{"dataset": "stained colorectal tissue patches (NCT-CRC-HE-100K)", "crop_scale_min": 1, "targets": ["tissue"], "activation": "geglu", "parallel_block": true, "drop_path": 0.05, "patch_size": [4, 4], "conv_stem": false, "layers": 6, "pooling": "mean", "lr": 0.0026, "momentum": 0.85, "nesterov": true, "orthogonalizer": "newton_schulz_5", "lr_schedule": "wsd"}
Rows from block 2 of a small image classifier, named by matrix and row number. Rows with one number within an expert belong to one neuron, the router's apart. Each number is 500 + 50 x the weight over its row's rms, rounded and kept within 0 to 999. All counts start at 0. Numbers have three digits each.
After each expert's rows are labels from the 100 images, of 14976, where the router gives the expert most weight on average: "responds to" is what is common among them; "patch colour" is the nearest of a few named colours to the mean colour under the peak. Only what is clearly more common there than usual is listed. The data: stained colorectal tissue patches (NCT-CRC-HE-100K). In brackets: how many of the 100, against the usual share in percent.
# router: slot weights (model.blocks.2.mlp.router.weight, 64x320, trained with AdamW), inputs 80-159
# gate: expert gate (model.blocks.2.mlp.gate, 32x80x320), inputs 80-159
# up: expert up (model.blocks.2.mlp.up, 32x80x320), inputs 80-159
# down: expert down (model.blocks.2.mlp.down, 32x320x80, transposed), outputs 80-159

# expert 4
router.8:541485583482465448542436524508484501532486487503484456439438571663537506502552548509469485501527510602472496497533630409529634536602474567464477573415458564467540553524510456516466372506539508470535434457515506469492504484524454493475562548
router.9:522557583477519422468473522514490468531543546517519463463399550513532494504456514560494410480466550518531467505547499401490502530502538591501521613396527523464510525525507570491423364523487505505493503438388507498503588516433444552550529510
gate.0:472470559465465546509507520507442508441487506534462504450618495483490502531423477503413489588542521449515497538469484457525579542490515538421512525497468499496507430435534513518385531495413462531493451420513606505519477412546521514543540501
up.0:499478545446448520521497500501447488437488530513469499449581534490528519504447516517426492538543477526493492534430476454555569503489546516434495511543471471492457426473522479508405533513394451541474454469515533527536444500547572559552581484
down.0:517447604632453482507525558509430488504464496532459529473530545424421471471461417426603490536522492326515440438525481419493506490538536511508388517499505527525478494517479515526513429442507499527540515416494491514505494443507544507516496499
gate.1:393562375547439571492486539466611576404435519508535469459549415458486548535497503526585531453471546575518496476505430470543559537482572509534485462434518510547562497537550452631395537534501520469464526600447503500398435474508454474531568587
up.1:404539529602493502442430489521494438541418536508525505516599463539545458434485503385409420435527489422480506397511514522473511507522508515456450522544530563535483480454505508495464445476615489501581557507537522533531464345491549507556524464
down.1:454530590480527485455487472574601473559550602474538519501567505448475536590536490518453455500351498486539503493574606549516483530473504418491510501489494470382477477558471452418481535464450439478460535460560465493501509543520454533500523474
gate.2:523482462497511552568530492452506383513473512504449497506636600482461482510500540512440504376545501544492568460522523530492557509449547536498438533467542546464485448483460378602525477474538470435514440511507503524528444565557498576482492520
up.2:469493423557524550461481513546406529445505540502589508539406389522542508545555509448493464616390490515555635535545484432509546493546502463543551471501566530482480488527506560498557511450519530543522516495485580508517517547468468495524382474
down.2:483478590497528438535558487465488501414602512532583482562508440565381589498547575398593430542455551490538507459469462385522414428457514545563562489505516544520603495528599532527489475594440525459404485477498463468587416389499487583484370486
gate.3:551497409491489397502439508496480505547519423542438534557491579532447480452498411469455439485520499372435434469527412436470465512538470512477506599404498558396500559609469471511587452473445445479540418464508597493483513373416366530523477480
up.3:433483567496530585491536487483522530473492529454542458409519424477539514536490587503499572543471477668541551519485557579503529492489519512513502399584499436589538411405524503503440530512561545520453570563501427497476475650581611478538513531
down.3:409494443525525455500498467503623488489493578476593514492520456513536580464515493468539472506559514432524550578556470504509478470467528501473548405501484508474484455499423519482591506484484576508457431549515399504479511471523588501443608509
gate.4:459502517530518461497472481513469510538473464514591475535531552502457495513521496464471501508611521522558630431497513556458396533467459429518549507568528447406464325505458448407536512504559468470419517493476478486519529495474429531484536529
up.4:480489486509498488509499532461524491422518545485352487412438493474579502494516505563512515489432491522440331529526480448472584428516488603494446465474489561577501618538552536578455471479468536522557518559565539490450489542506527429526480529
down.4:447487429501525499464464557538553476495505589475531511490466509453527520498507630552539484527481526661493466566554544548480524361523475441485468445554479521536481567444625505495401497500508538488487627488451589459494517481517585489587553507
responds to: tissue: lymphocytes (73 vs 11.2)
patch colour: brown (52 vs 11.4)

# expert 11
router.22:507510487513474565519543504430490451409456498518523542482564456421447535486508475451551557566468526460370387427485501550405543441485467449430542466449571397553581499475515556509506564442485461448457534589565427447523494440564491503441507543
router.23:534469518479572514483491480488555465535552433531451453541451549486465504543528503556480460526422545481488575494527559479458608479561493504435484559544513570516553484498492473579452419407572516443522491587509484524485513469525480447525509503
gate.0:455558429506454429409550499520662572507447558437492509466434579509479533512495471446510494519372454392559496490542504537453570559519562473532554456526490432512543538401505606581467479515512508454482532534537570443520484409467501541462576535
up.0:479521529517456512569475457549416424594551492535516540563420509392478556550433482575627528426511487648519492483454517498415442546481562473562505544555509549407461538541432466487638550485462494488530401511493446496425522432541490510407434460
down.0:420498518487501430495388523499441505570459445528540466476492521563560572476537531611568469434520496602519457475462461520410518447542382500481503561479456472478547492556570450489488424474452473591426562651487637482480474501458464405442492522
gate.1:579459469542440479609487463484505590510491550355490438475596516455479475552552469431429540511480509453526523450475507514422556461446551488402492524447493509444564449427494496574509464454504530481507474560511506454455488452523413568537487458
up.1:506520496501505447518460515500480520564461571589421540558514508444446608495594440447504453508530541463548469505508551453437446507506563534532509500473498551411480435567482541506571450465562560475518482429528373439477521507395593445531574522
down.1:566503522487459502517463470500435528432442544508464508500502437478544520514470505462515496562533421471567411475587531537564516458594537625525508513389488586518554509575521445515558488563567607449466402385395468490538512478415452620492525457
gate.2:504475459455518493411545514480637484490450484447523477517429473504426595547454490498514524492431520508513500517492478411534509489512519566506524463584443498516596525519462457509502529557398541406485512537517524464507514505562436533382529446
up.2:488478551462541521481494548485555501443435426522591474419472539431425565535420477489529522451426497472490533539552498441590489466554527486499466443538406453485618550498509448513535563599399475415479484530508544472498511474527440495377484457
down.2:416458538487535438385515450497438451475537531477554495469387501583558475432486537474492551515505591516488544500497484411479486482418525433544518483458483481494522460509554396446517468449392527530524508524527535462464564480542470541462488565
gate.3:446567520460484448470513495511457573509524584487501507461463503561593514441482490612573580564486493519402369545570548488445516484586497532574553497550513473491575543523531565497470508490504507478474551456507548563634496511448558481331473496
up.3:529525593469566445502505500505446490549555599605503470411571388483572557527559457561522455516481481415563508507434409465579501520492535522604508545516513532510550472458488503434426528511435468426475426433517507384454535441557396519510468457
down.3:498465544531497526479478545492482535541493463507485538487492568435569501480501503602546513498574473656463682560495542473521495561496544516538490516533493486518512561514449533523459498454494484477508454540489477531508480527522400470493567492
gate.4:514494544447497515579576532546497628618529501466453507496529459497485492399511544543445465553489463386454474500568555508547508458468493530476472518502440523560503556488541504552566513494553501537518581470531551496551475440512385421493593500
up.4:544515558446469530570625511563466637611565524486413549483596449493526495441555515489391459534464473370482569443557522472516530476488501534512462520484471556578491490430564534565518509459571494512524553422540550494559477430533438453501617502
down.4:594430505477600484532512533478543492490532484487513506499500484412515475483492569523524466490531508568461453503397557393499493545508521500479522427539474489533479506498487464471471496428509492437476592333505576443469488500500507554394409506
responds to: tissue: tumour epithelium (42 vs 15); tissue: debris (31 vs 11.1)
patch colour: grey (60 vs 22.1); brown (36 vs 11.4)

# expert 0
router.0:477524473452565436448488495497486462449539482483546513519559458397512408548502445497576529544484471581514601521448525515457536501514569460549486499510535491524487500545540557445426422480463441509525429568458470473408560506518531577568469526
router.1:439466517551436520509470557513548512447469521466558426440599469406572548569456561559438548566500474603580521569430482580523513501437484460511548450507505452496485423448458551425386551517437494512449570503568566446453461559499523589568450525
gate.0:495491578450532430479487497501480687464563527530470471486494487543515489486455487516459520453547467555424505498525619549511474515502520515523501582567480479500524610504521500452432504502398480421528486542526408553567525415529388514475583485
up.0:479492559467503428468474502491506661473551518508490502464489469542517509492451470499498510436534474581464510499495587527512463539523512505532484603582468504472554607512547470478431495515384493440515458541517410547497488460539402488477583481
down.0:449484582531528514513533475500542502522507438519483519452504473548509490523498407494470502424481489519509517371554460428494519497545522490507630602467474481518517556529576538529435460468492493477496435429487438431491493500527435524524698535
gate.1:476460598500440490535454538489537565493512522599472543511558434503430493462475566568498487526570479514485449537438488537574521464490431464504472484501478464471581460601474512421557452500469485515481475449664494558516489489474525566506441451
up.1:511483575465482487548488511509547532496469475599420540446533388538465541478517565570520497523591444505500454559467470510533530455463411500516500479470483490479537438542496500405542456433470450509474520386681502522416484462495558523524442469
down.1:504526472520497494567484628475485503488527460480473527488539432540482487493526540346468503533402489560429636494416541378523467487508472521485468540461496511510484454530536415495479542504516469454546545439452485539491513454508522507512493490
gate.2:550522559465471526519471387531568456509454480472563471579438383509558522588528473499500473542468481411531505491493521481561513396382509546503478503422456491494404535482439471541574524472462487447507580444534571521421492573477550480498572457
up.2:531473551451510488488549457530492481507534496482457440489470439554452490562477477583478466535521444471534541497502526572521434475415553509547474512470449531500544432519475412544511512471454549506526557466573500508403520569461443480549566464
down.2:355519532532526388611525488529603530480468505492408418495466471543417462462520425569484480514549500510501585409476451498526496525463576503498734504489507541523531594597578520515535481448511456486459424413501534490487500562528475466577490476
gate.3:546529491519377474500398505532516504560507538587448555498484508530460532455485513504400497501509530471493439517571492575563435511545447452492511503469497523424486568475492556509556502479521463418500541494526419608514567520461491465515419452
up.3:506495580483577443501523505534518468505539495568456466497516552438478458422555423477474531473526479403437586483610489456479506421544468478532485498460534486494440554523477570516530462488575429447521493579514520535468591532475485523445476470
down.3:522500536607362569516533584513511478466483468557451421508469445532338520534451408479477453495397488470502493541413586477484515449459373468459571478441498507511495574404442547452637490564504466485501447472547647488476452461479439518559570555
gate.4:506501511452631469497530505532379509523442508436532454571517337530501530537580498498500519508438496498576476452525556462450479490503535564571448448463479462609577494494600382541431507477499487487502502516512497563426454561483519471450506464
up.4:463475496516505416478477563493484550514534444530386501468634701418461470424577477443367467501575469471495427505485503492480501533522566517487535543505544561438492457493512551479570474526490475498511511628500448459455579550522596464544513547
down.4:477486469476469474495493478501517487490506529526462569509520468515482509528535480478482513483390527503513475443486516535503510568471515503514438566394540468479425500404498342516532512496526552436520483470515615557512505484445347496570619541
responds to: tissue: mucus (25 vs 9)
patch colour: pink (82 vs 39.4)

# expert 14
router.28:474482583517461570508481443466601447411479499418517444464481466554460481511379490571493482509494547579449526477434563426496591499525536503447464539475497509465468464488509429546441436501455490474502517605554468523423511510583404474524546488
router.29:496563493495429593526529478539513494486416468408636479587481469562494562562438536518481492486405504465550502589507468561442506585591583528476500463470448547513485484513417500468545530561551548535527533491508493617488446506503502428482439497
gate.0:459480570470436477467528424505539493532540516487523534580456560501520490561491535500501500378503535417603438477574406559507543496570537465470458566517532519483544548571535537599551489524436464536555503494522585491505509521426430467525474537
up.0:569548561534518522455482502544494462435555556480552525413439508412531462569436565541456434521493411617433553592495520532492493559526483523498520593428530553520531458484514518511511509402597528455462555435463494525449535455481412528506467439
down.0:449433558493535487555363567537493490467588501583468559465559479456486517475519529456438484498531472427509483512533544508579543539442515386531537606532498366475457504510580506625505439368499442461457555462450497541599523450452488494475515436
gate.1:497453459486530573485425529477594532522452429516448425614564484499526536440590506456490491469521472530461452556496426546513493473494438526495477531433488532497495572564445447527531542467571454505508535505665492533514471543497529515526397494
up.1:494504416521484534451430492494575571581464509506488465636597517484461540395634535515564503424496461514468396509530504503538519472549445511472514505432507483501553562468462545535452521474483419498489546447668534538593520556532458494458485468
down.1:415565567490533499503489507495537562492502612471507494510449490559518513547508582543503519540603508520519514479562477539472498462543437537505558454504538531488491485407474494477505502549459524460515630519510484419502535477517442586425453473
gate.2:440534436532541414531321466538484468508462512449567579531554402542461522522426526453529490489478444460487413494483515482525526512565453474413524532507492570526521566569514529539572477453429560449493442504472519519569493492625352451538474538
up.2:505502465488413433493530468555449536485448466519554578575432497529521556518457506474440490531542549460491479476509497458611526506487461536488521476553528549465571509524541628507599490460484559510486384512433534497465548516506407471511512518
down.2:368595520522485539462456460523463517432465453547433545493502503445493536488455556423517496441544535543503411416460538514498540463558452540500490540483476531511500532610483592470561556453486478541448549394461565519435572547477595454403557531
gate.3:503539584511446457477455526518468458426551557451499504485556426443479471565458456529455430496460450428530537476543403517601503542541496415592518547465522465521526526519505547466438424497540386445510521549495519557582635532457494477492506493
up.3:518475426469537541488575479502534555593462525498481490503433555575506514397515564518564562468542554537449440502472630461429507430472489558452468463506482503466497480438498472552580566508530609560490474454536452486444387506549521529461488489
down.3:348481371477425481479495554505565495521471492501501490507327503529426482521503583539567475534464496594477554504528504504492545453524490509450491449568438539524459496486495524520373493467504514477468554553452576487526506460497505503557433607
gate.4:421497482494473479508453579498527454453483424559541524488525546471513500452477521496439483583523581396612504541480501547457440593493613490484477471501490493451436472552450503443600489516599508492496529423393594522496522414493368502482512540
up.4:492469476503507506496474528518526446464502475576558492442529581520537524425516517535430508609505602420577493555494523543491481568577518516514473454517517481422461475544467503511586474457553467493486507417414522501469520421505383552426525495
down.4:469479502472352532493505529499555464517502527570545541513434510514486515496496502458488521467536450559516557506556531384511516496512513554507686476536440520509504532679450613534568523566479529536542461582549466493578468476532517484469489495
responds to: tissue: mucus (28 vs 9)
patch colour: pink (65 vs 39.4)

# expert 1
router.2:495542474534455484528537514454627508571482484480535490543393515589506530514470595486512453465449525568454434423526580372526552469505482593478489483558495477499584565447553556539482481552488627453448519422460505470527470501534444504418521494
router.3:515502474563439477492476523446595387530485444416496435524355547574496508459511563502448486375453542510416451415551515409571519495495514598470493505509509479559596566498550556552475473495535618476489522487452490492545513498552440458421541496
gate.0:560499507520394386471501506524467358518477480400498504564527490515501476437587403509443474493510477466517593415482431462626516529491464494563540519412528514495475506492528535507468498522556483468485484519481473472431545644488274538440496505
up.0:540484544524431389529527494540460376479494513426511497539508490515544508475602400516406491513468483486500492428511418490615536534506509469532549565390494452499477555530471495485449475531562504471502503523511469529455533626455326531497471506
down.0:624490459644387497500536472483518500536499437494464521495473554438412530461537481549422519476483505287521479366528435572449477516482491516528547550478446502492502459312460511482417492489513493506520507444486389431488519474510455565427421499
gate.1:541491549457426480508637523551479483460519516505510540449458425551460471477506500571415447563595590521577545496446515394567576474507518471568469536572478531461454433481484449373377505548502493605518429482467424499516500515551590570538529492
up.1:532499530470438460490685528545428487467509544527541571448492426518474476452530494583449472511595558520589508502447499413554591508547495493570500510522488514459479498473456472383367500495480469618500415480463399475552506543548657569526535497
down.1:486487660467469485496463518517448501514447441502477480445491466492377473500530514515557562480534509543514583568536472508519481437478482537504428504455509474528489409519452451470499546499484519498482417506485513576489507532502480498495568442
gate.2:516511462528565505432544544488548526403523521511512504424474496433537512545438457451538501459452491388584629533459455571584441496514510477559492473486485470506564459488484498457486449466562529461506448433523437450467488539437625500437509484
up.2:534442441513458586507538557451545467461538535460472606545522537425485459428414537589430489545522480482452437526480448570497500511555407468434468532323511475481487570449548471525460549419571535550475516530522425490524464560539507494441424517
down.2:527542483489506483484470495481590509489501504498498521521495516328548458504524469597434473524455485637514451466492445590497469521527513469496458497471477513488458563517535396564501509522477509547507470465482542532458480487541538487488618552
gate.3:456533445537354491540398476481498527553510475485554546599404529530455481501571490467513523475496464548475424527593499540497543447578563477485535540467502497473588502505494599501512504528538521479479522540699479468377456511426620549441430479
up.3:479516479526391478510402488493511551554488488443552579596439531496463509548581513471500534475477475520459421524563484520428525478608537477488483538468500527471604502547499621485504497505525525485472538548675434468357468534427569497442436484
down.3:612507500414476567467514454501500539503493535501555519472475384556457456487493517597457531509535518569481400497498524464472448567471541571481459473586576552538540539484485514490477500558471516527509523496513511531406513480489520533642564494
gate.4:491531523544413486506622459436538503516548545546458490470535441492486454509519580521555430330507526484513449527470630491472464573548484458514536484448477537509483572537516468467493483493540539477436467445482509472581470499470537508528581487
up.4:542474514520501481464442501567489434444580463522574486607511480545441499526458576425538552439449528467509508530536453463485539529489491403502454523500449523637483465512516525538475460521412510528532484480518532486598521473465462551563413560
down.4:455531480546452462499527478520476440525505566463511510432439582631521532489539470539469564512414519493481574499467530468383576517510531483508516518523570497472461564506488473503449448440557443501515515499466431563452571518501445458530435604
responds to: tissue: lymphocytes (50 vs 11.2); tissue: debris (27 vs 11.1)
patch colour: brown (48 vs 11.4)

# expert 18
router.36:519540554578431541581511488466553568442506459449532436465523483557533455437468517568531457457416503539444424533626527506505444524516487533443460403474510496589560633588505483583478409481466481509518521478534430523507529439502379464462475474
router.37:522485545560474526517474485474590474464505457476509390482470515571548468454517577584454502445495538542430488474576577442481423497441498526419460511524508519553568628558564509545443469477472480502498485515522457441561516431521362507503453476
gate.0:526458560520486514549505543543467514536555466551508468483494492447412527517452472568511474527547473555453520497548454502544527490488499507459576496460532500420614601461462621429566557507429482457397505469432512585530564370486354620633550543
up.0:496567420465513483475512462508519508485496573508534535491533529523597480471514522459547509493463535468556516485449560490458497473526483483544448508542504507550421382524564430597482481506569490569581498506649499442458418570504568453364449468
down.0:444445579487495479486509525513486545529445502508525457500519446585527456554536496517431532522506496726490500560419581581539525472546553468512514480485561520522474478514503547441476501522487468461511447497518437585520505415451556488578452532
gate.1:487530562494503433484559457576425517521554551529517529372512410510513526527454501504558487501518507492507570491531461594596468468495521452579500494529525508511519432560435511485459518582508465538495479434399360513587543483494540483545528476
up.1:491518578513483458494540456565443495522550562510535530413516384507483518500445500492575479521522470485502600502517470602587467492500513423589502479511530473489493383558439488483464489595495459576493480429408353522533531524505545512575509437
down.1:623528620562498511499559529491441498486497481518449455531509481453458512516519443461435547468562495394496235493456474508495473544501485514511366609458545481524503499494475601456611520511524544576499443563503500460527499523519482477506487482
gate.2:608495533544507527563510528484481448457520522561468565576442521548414477495504558503448478498467480384567522555470450525472453577423513561506421503441495506597440520541564537482441447446524577527519514421412515485455496575460459495521529526
up.2:604504512530526520530514514485484422484503511572468593559442515526420474468495560496470490511467496357582510542493422547464442595415502540509439504422495480579457556527541521486469444453494561529499493411400505471459493579457525498493525511
down.2:657493463537513479491510521481598499440487440552458499552484499560441481436504564620512536459516483478489405476457502464440451552504446473476330488462544483515487454496374501502489489491535507457462498430537474444462510508525416562546478458
gate.3:549495546607426465556430459506394503522538497480428503519471460437526503472557473497527518490544424456493590492545571498513495462482501503560425541501498475490471466425459415477491579458554530525554484536455500406561436455546448523454511494
up.3:466496560563519511421412501495517526531497614569522426538511512462561560441526554447528433392550442467529554547482482549464478548480546584416511566588539596496490512510501526547459495534465486503494543502529512551544524509561526477465540478
down.3:459485554413523475435517471444531448565431491537531530505437441487521524552427532588533493503579500457451484513567514513410496459471537518466561502561518520530518567432469486531467461507397452449454548429554449572467487414506474489549581474
gate.4:390509394521527471493507468508514476572512525599529513473492465456480554408525502520486464602510494429496534545561477566593511511538501520538511515556458503543555603501521510504556464527465515434491562392480454486553494430406544459518563512
up.4:470523493517587430502452431484451426609522529661526479462577490497527511440536501550412488552461477410546588597541475533564541500498446503535528502502498488553514551451514480437601460484484487430500591412502432423504544463443588518513549469
down.4:515476545576471453506503472514431496458494529549591496457454511504434594537425453533506455557508497640578562566533509499479496609504510521527462482481541513536502431503538425513508436547459548558472534521478419506501479467446502457460410544
responds to: tissue: lymphocytes (46 vs 11.2)
patch colour: brown (44 vs 11.4)

# expert 29
router.58:502559483456512475511512504505495556580563535492397554551429561495453526422535459524496456479475505433430490417567438436502485442524568529478475586459544528520445553564565510604545528456597470500513459518462463550610535445506496434441528460
router.59:515490535504478515545415531454558479422500469426479487521479570505456437526498582485412463430502515515462495484505543410450577497557461564421387547520477597473483457567529495577429395517509508517533468558544519550438494424601451420492515525
gate.0:522464487483412475469607476504536455498476489458518565445554515524479447410565546507618507479478460480540486511471424441533477503545537486505500485367461502550512708471535525488556483540491504514464506453519476516628501425570423525415488483
up.0:524490556575526519523375548503541476517539474643451511535519491485429517623503455473430453511536564514475537515586566502443548531500502516370435562574517547449454451579521518562577460428526448465534510544497472478444473416463529489643569515
down.0:448521543560512559573492495485543480500509566475568532519510475458476504469475467599526520539568470618491486516502473492505490427490367521505516524497488515513510487569580363534366479441508516597505478482446547461519485521484572496502366531
gate.1:510546552489456514479559460530526590577484425402579453551645318511486525562520452535464464528442443569494650461485585506433571568554532490510483549499425461511566540452517513507525483529461452490546533568501510507503474519477479453488518439
up.1:473426486486544423522408520484494536485519541485416536452308633502503481444479514497486548516540505512434367478527550500499478376437526516471491463507501534475459472527498475462576516476495582452493514465540518441458545491501515556452440506
down.1:493528483499519490516483557475522484485494456488468392527509490491592493485487441585550509464475480499541471520455469391521508471507413498483514457512553543477502490635549461449570473484498490608559441667540501475574511524484601478446473510
gate.2:518568560499470468520500498576458471564509464481494397473645400517500524461437536461340430513548546437512516455573536460548557475483494496504524558592382450508503402473527421548542503494546560520489520577590480543599488640438422498432482453
up.2:470456431475457519469522522432527485410489486483509570506332525459506500508521530503586535454452477506511441495444462501471448515526511516522480423378591542493556524532488604429416489471484458483534500408430531487411531408479606489545524529
down.2:505489408481587466537453506445491515466538470465451443503539566556616437494467468625443487494459492507493428534433489455503432479491524473532372475550464444491527494544446389520546521529519567549488422517531350482584499484493594497473367509
gate.3:548417495461509501467479524448499558484500447556472516568463477527400479473476415503673474570601555552523478469481506503435448464392499470502420471385469474478456443492480597516560436468523483483570440493495500457463495419417592525548502518
up.3:534603489550468474470455464568489443549411500443507408460544471468565551573605484486348496474492416472524518500485434505536589518528472525560501535593518558501568495433477465509496505528450548596485523535443486545463412548565424455483489506
down.3:513489398521521460497444535482355507512533532590471497433525521553548576488519494561436476523450472509475398449597484476584520455438456538544482492471490500479502439597516480581530477517444508430458449579496466501448449487429393520536434556
gate.4:479533473498453551494544499483602469565516478440475414469466555457469506422575571603423557435458485472463397486489478476598478551555644515460498517585440524570545654490590556534469470554503489503553469488491499454554432530532484512482528526
up.4:467519485497467554501539508486546479554547446464456444474449577477445493436556564607436543448445471485447426468513469463603474574544625514435496515544464526550574616484559556568494459523508498498531481492502535455550458473547436499498481506
down.4:570466483553479499485526576542474470518506415521470552543502486515528469473476598580499505488454525531505475408529508471532476584540690515528398466506427463515511444491538563494412482555493534452499546582436618516502507504490539528437550508
responds to: tissue: smooth muscle (68 vs 13.4); tissue: debris (30 vs 11.1)
patch colour: red (67 vs 0.5); brown (29 vs 11.4)

# expert 16
router.32:480558543517474513494571531470590489558504490478488498442443548460559528541526515563422524450483491513436411517533501403545545457563513543474510492527491550574567617436457451450470517573452484461445508477557432401541527522554468440447524499
router.33:504520541510488544501552534488589510492537468508481528529447527493506465474418533473495505546482550452418439487499555447492499502550534539400482465555549538536477567437449476562507537472555488450489439437516425444648540482490423458477542493
gate.0:494468483456524454497563461459464506511520469440555458453511538578520445566432493528524578505543483452444479408433572470490457513495499463541506439507475514409417401447488566432489527557445479605617451552528490470456493559532485610540535502
up.0:425483392507498484472519540490459517399462403482461535464578562483538472495461428451643459562473520440456486470509576504477454566430545426543566519487427462489519434511554581470533513480487505490501468429532569479532498456528454514431544476
down.0:446538536605484463494506511444423484462496497537470466484418433466502511529514510503526491462504493422564479499457412615551521553507551470468478514444493496501503497420582485404563499478409536509449622493534495595542394444428517508431496427
gate.1:578566533519474553500509534471490498542519533550539507516502549543481515545463495493490517535478503469658467563506509496521507562452439524529528498434578476405457447516498561552486523459386512487484473317495614496432535490518494533542503499
up.1:560555546508538568498517519483497448599542518514554476505464487541458493620456496511493512551476521503590581506460595473511512604440452516518531526508577516406467516456517556549447478479413497506495481333454568463414540515492517511585504482
down.1:522474543450572493471476459464508532515516508471545534525508479517384493494512589410505461515488489447466515436498491597528458592507477517524520522532535518542497502396593424566469543444505540482485472454501485479507512500451513523495425538
gate.2:483522506490508454402568479521557489501484560493546557451605394583480560586451512467433509488520499571313385477539432498466481423488515412574476392493532580492541517463533411512579495520478484477451530485513445494369507411452479468469536501
up.2:504471557521457578520528485473454434545614510442454466510300500490561504480503522604427475493447465605541570499497572541489504490530496458504505556474464480517457538512491477380506515440545489530500536470422529580579486579473391582587472507
down.2:455537474539562413455487488499415500518432460562443526550525513554538469510521500483490481599661484437512491530514482410579527495536571550511491512562500460491594455438504414468359547371489436554481438501455488487529537573489479506503587483
gate.3:534507519499487562479482529484548546486464574550481502392568522477463560574510510531536530523537487482502470504557407519570512514417481511482513509478431544524481422426506602548488518496486529563519500437583557455443539408550478468455447539
up.3:508509469501569500441467523447557579557532497532415475500504551440443509540497569452550536453543398417528424457529427445587449545419325484497471511550434538499526532450467484537402507483428499625488475492551438458397523490585432488530406536
down.3:542476577484461561526448511468489465500484573525623470509570466371538491537489450449505452515415488560453545503430481542463538428559594509471531507543560495522556509495455609522455522536525455466527476428476535483527546506472513548447602448
gate.4:544579489480383482509495513521482467594535549517511611520489558525529509566580481562512514447492489461417297482572485446502562487568519483490492505498477521511579575501494538513444510548529529496503403478546546512460503505526564490380456455
up.4:567577485499383467494472510543496480608511561548493598504474569497537514516588507588514517450496485450414294487561513449502557474543529482513495508480481517486570558519514521496453500528537521476519420454557529530466504486528581511374433460
down.4:568467525549322505473550483495516502535529566510519571533503512531490400505500506578522499479360531385527650464509502557521536494491636519527472468530494493526478449566444414484502478522494508483503486490520589515512484498530486542502586497
responds to: tissue: debris (43 vs 11.1)
patch colour: purple (32 vs 1.3)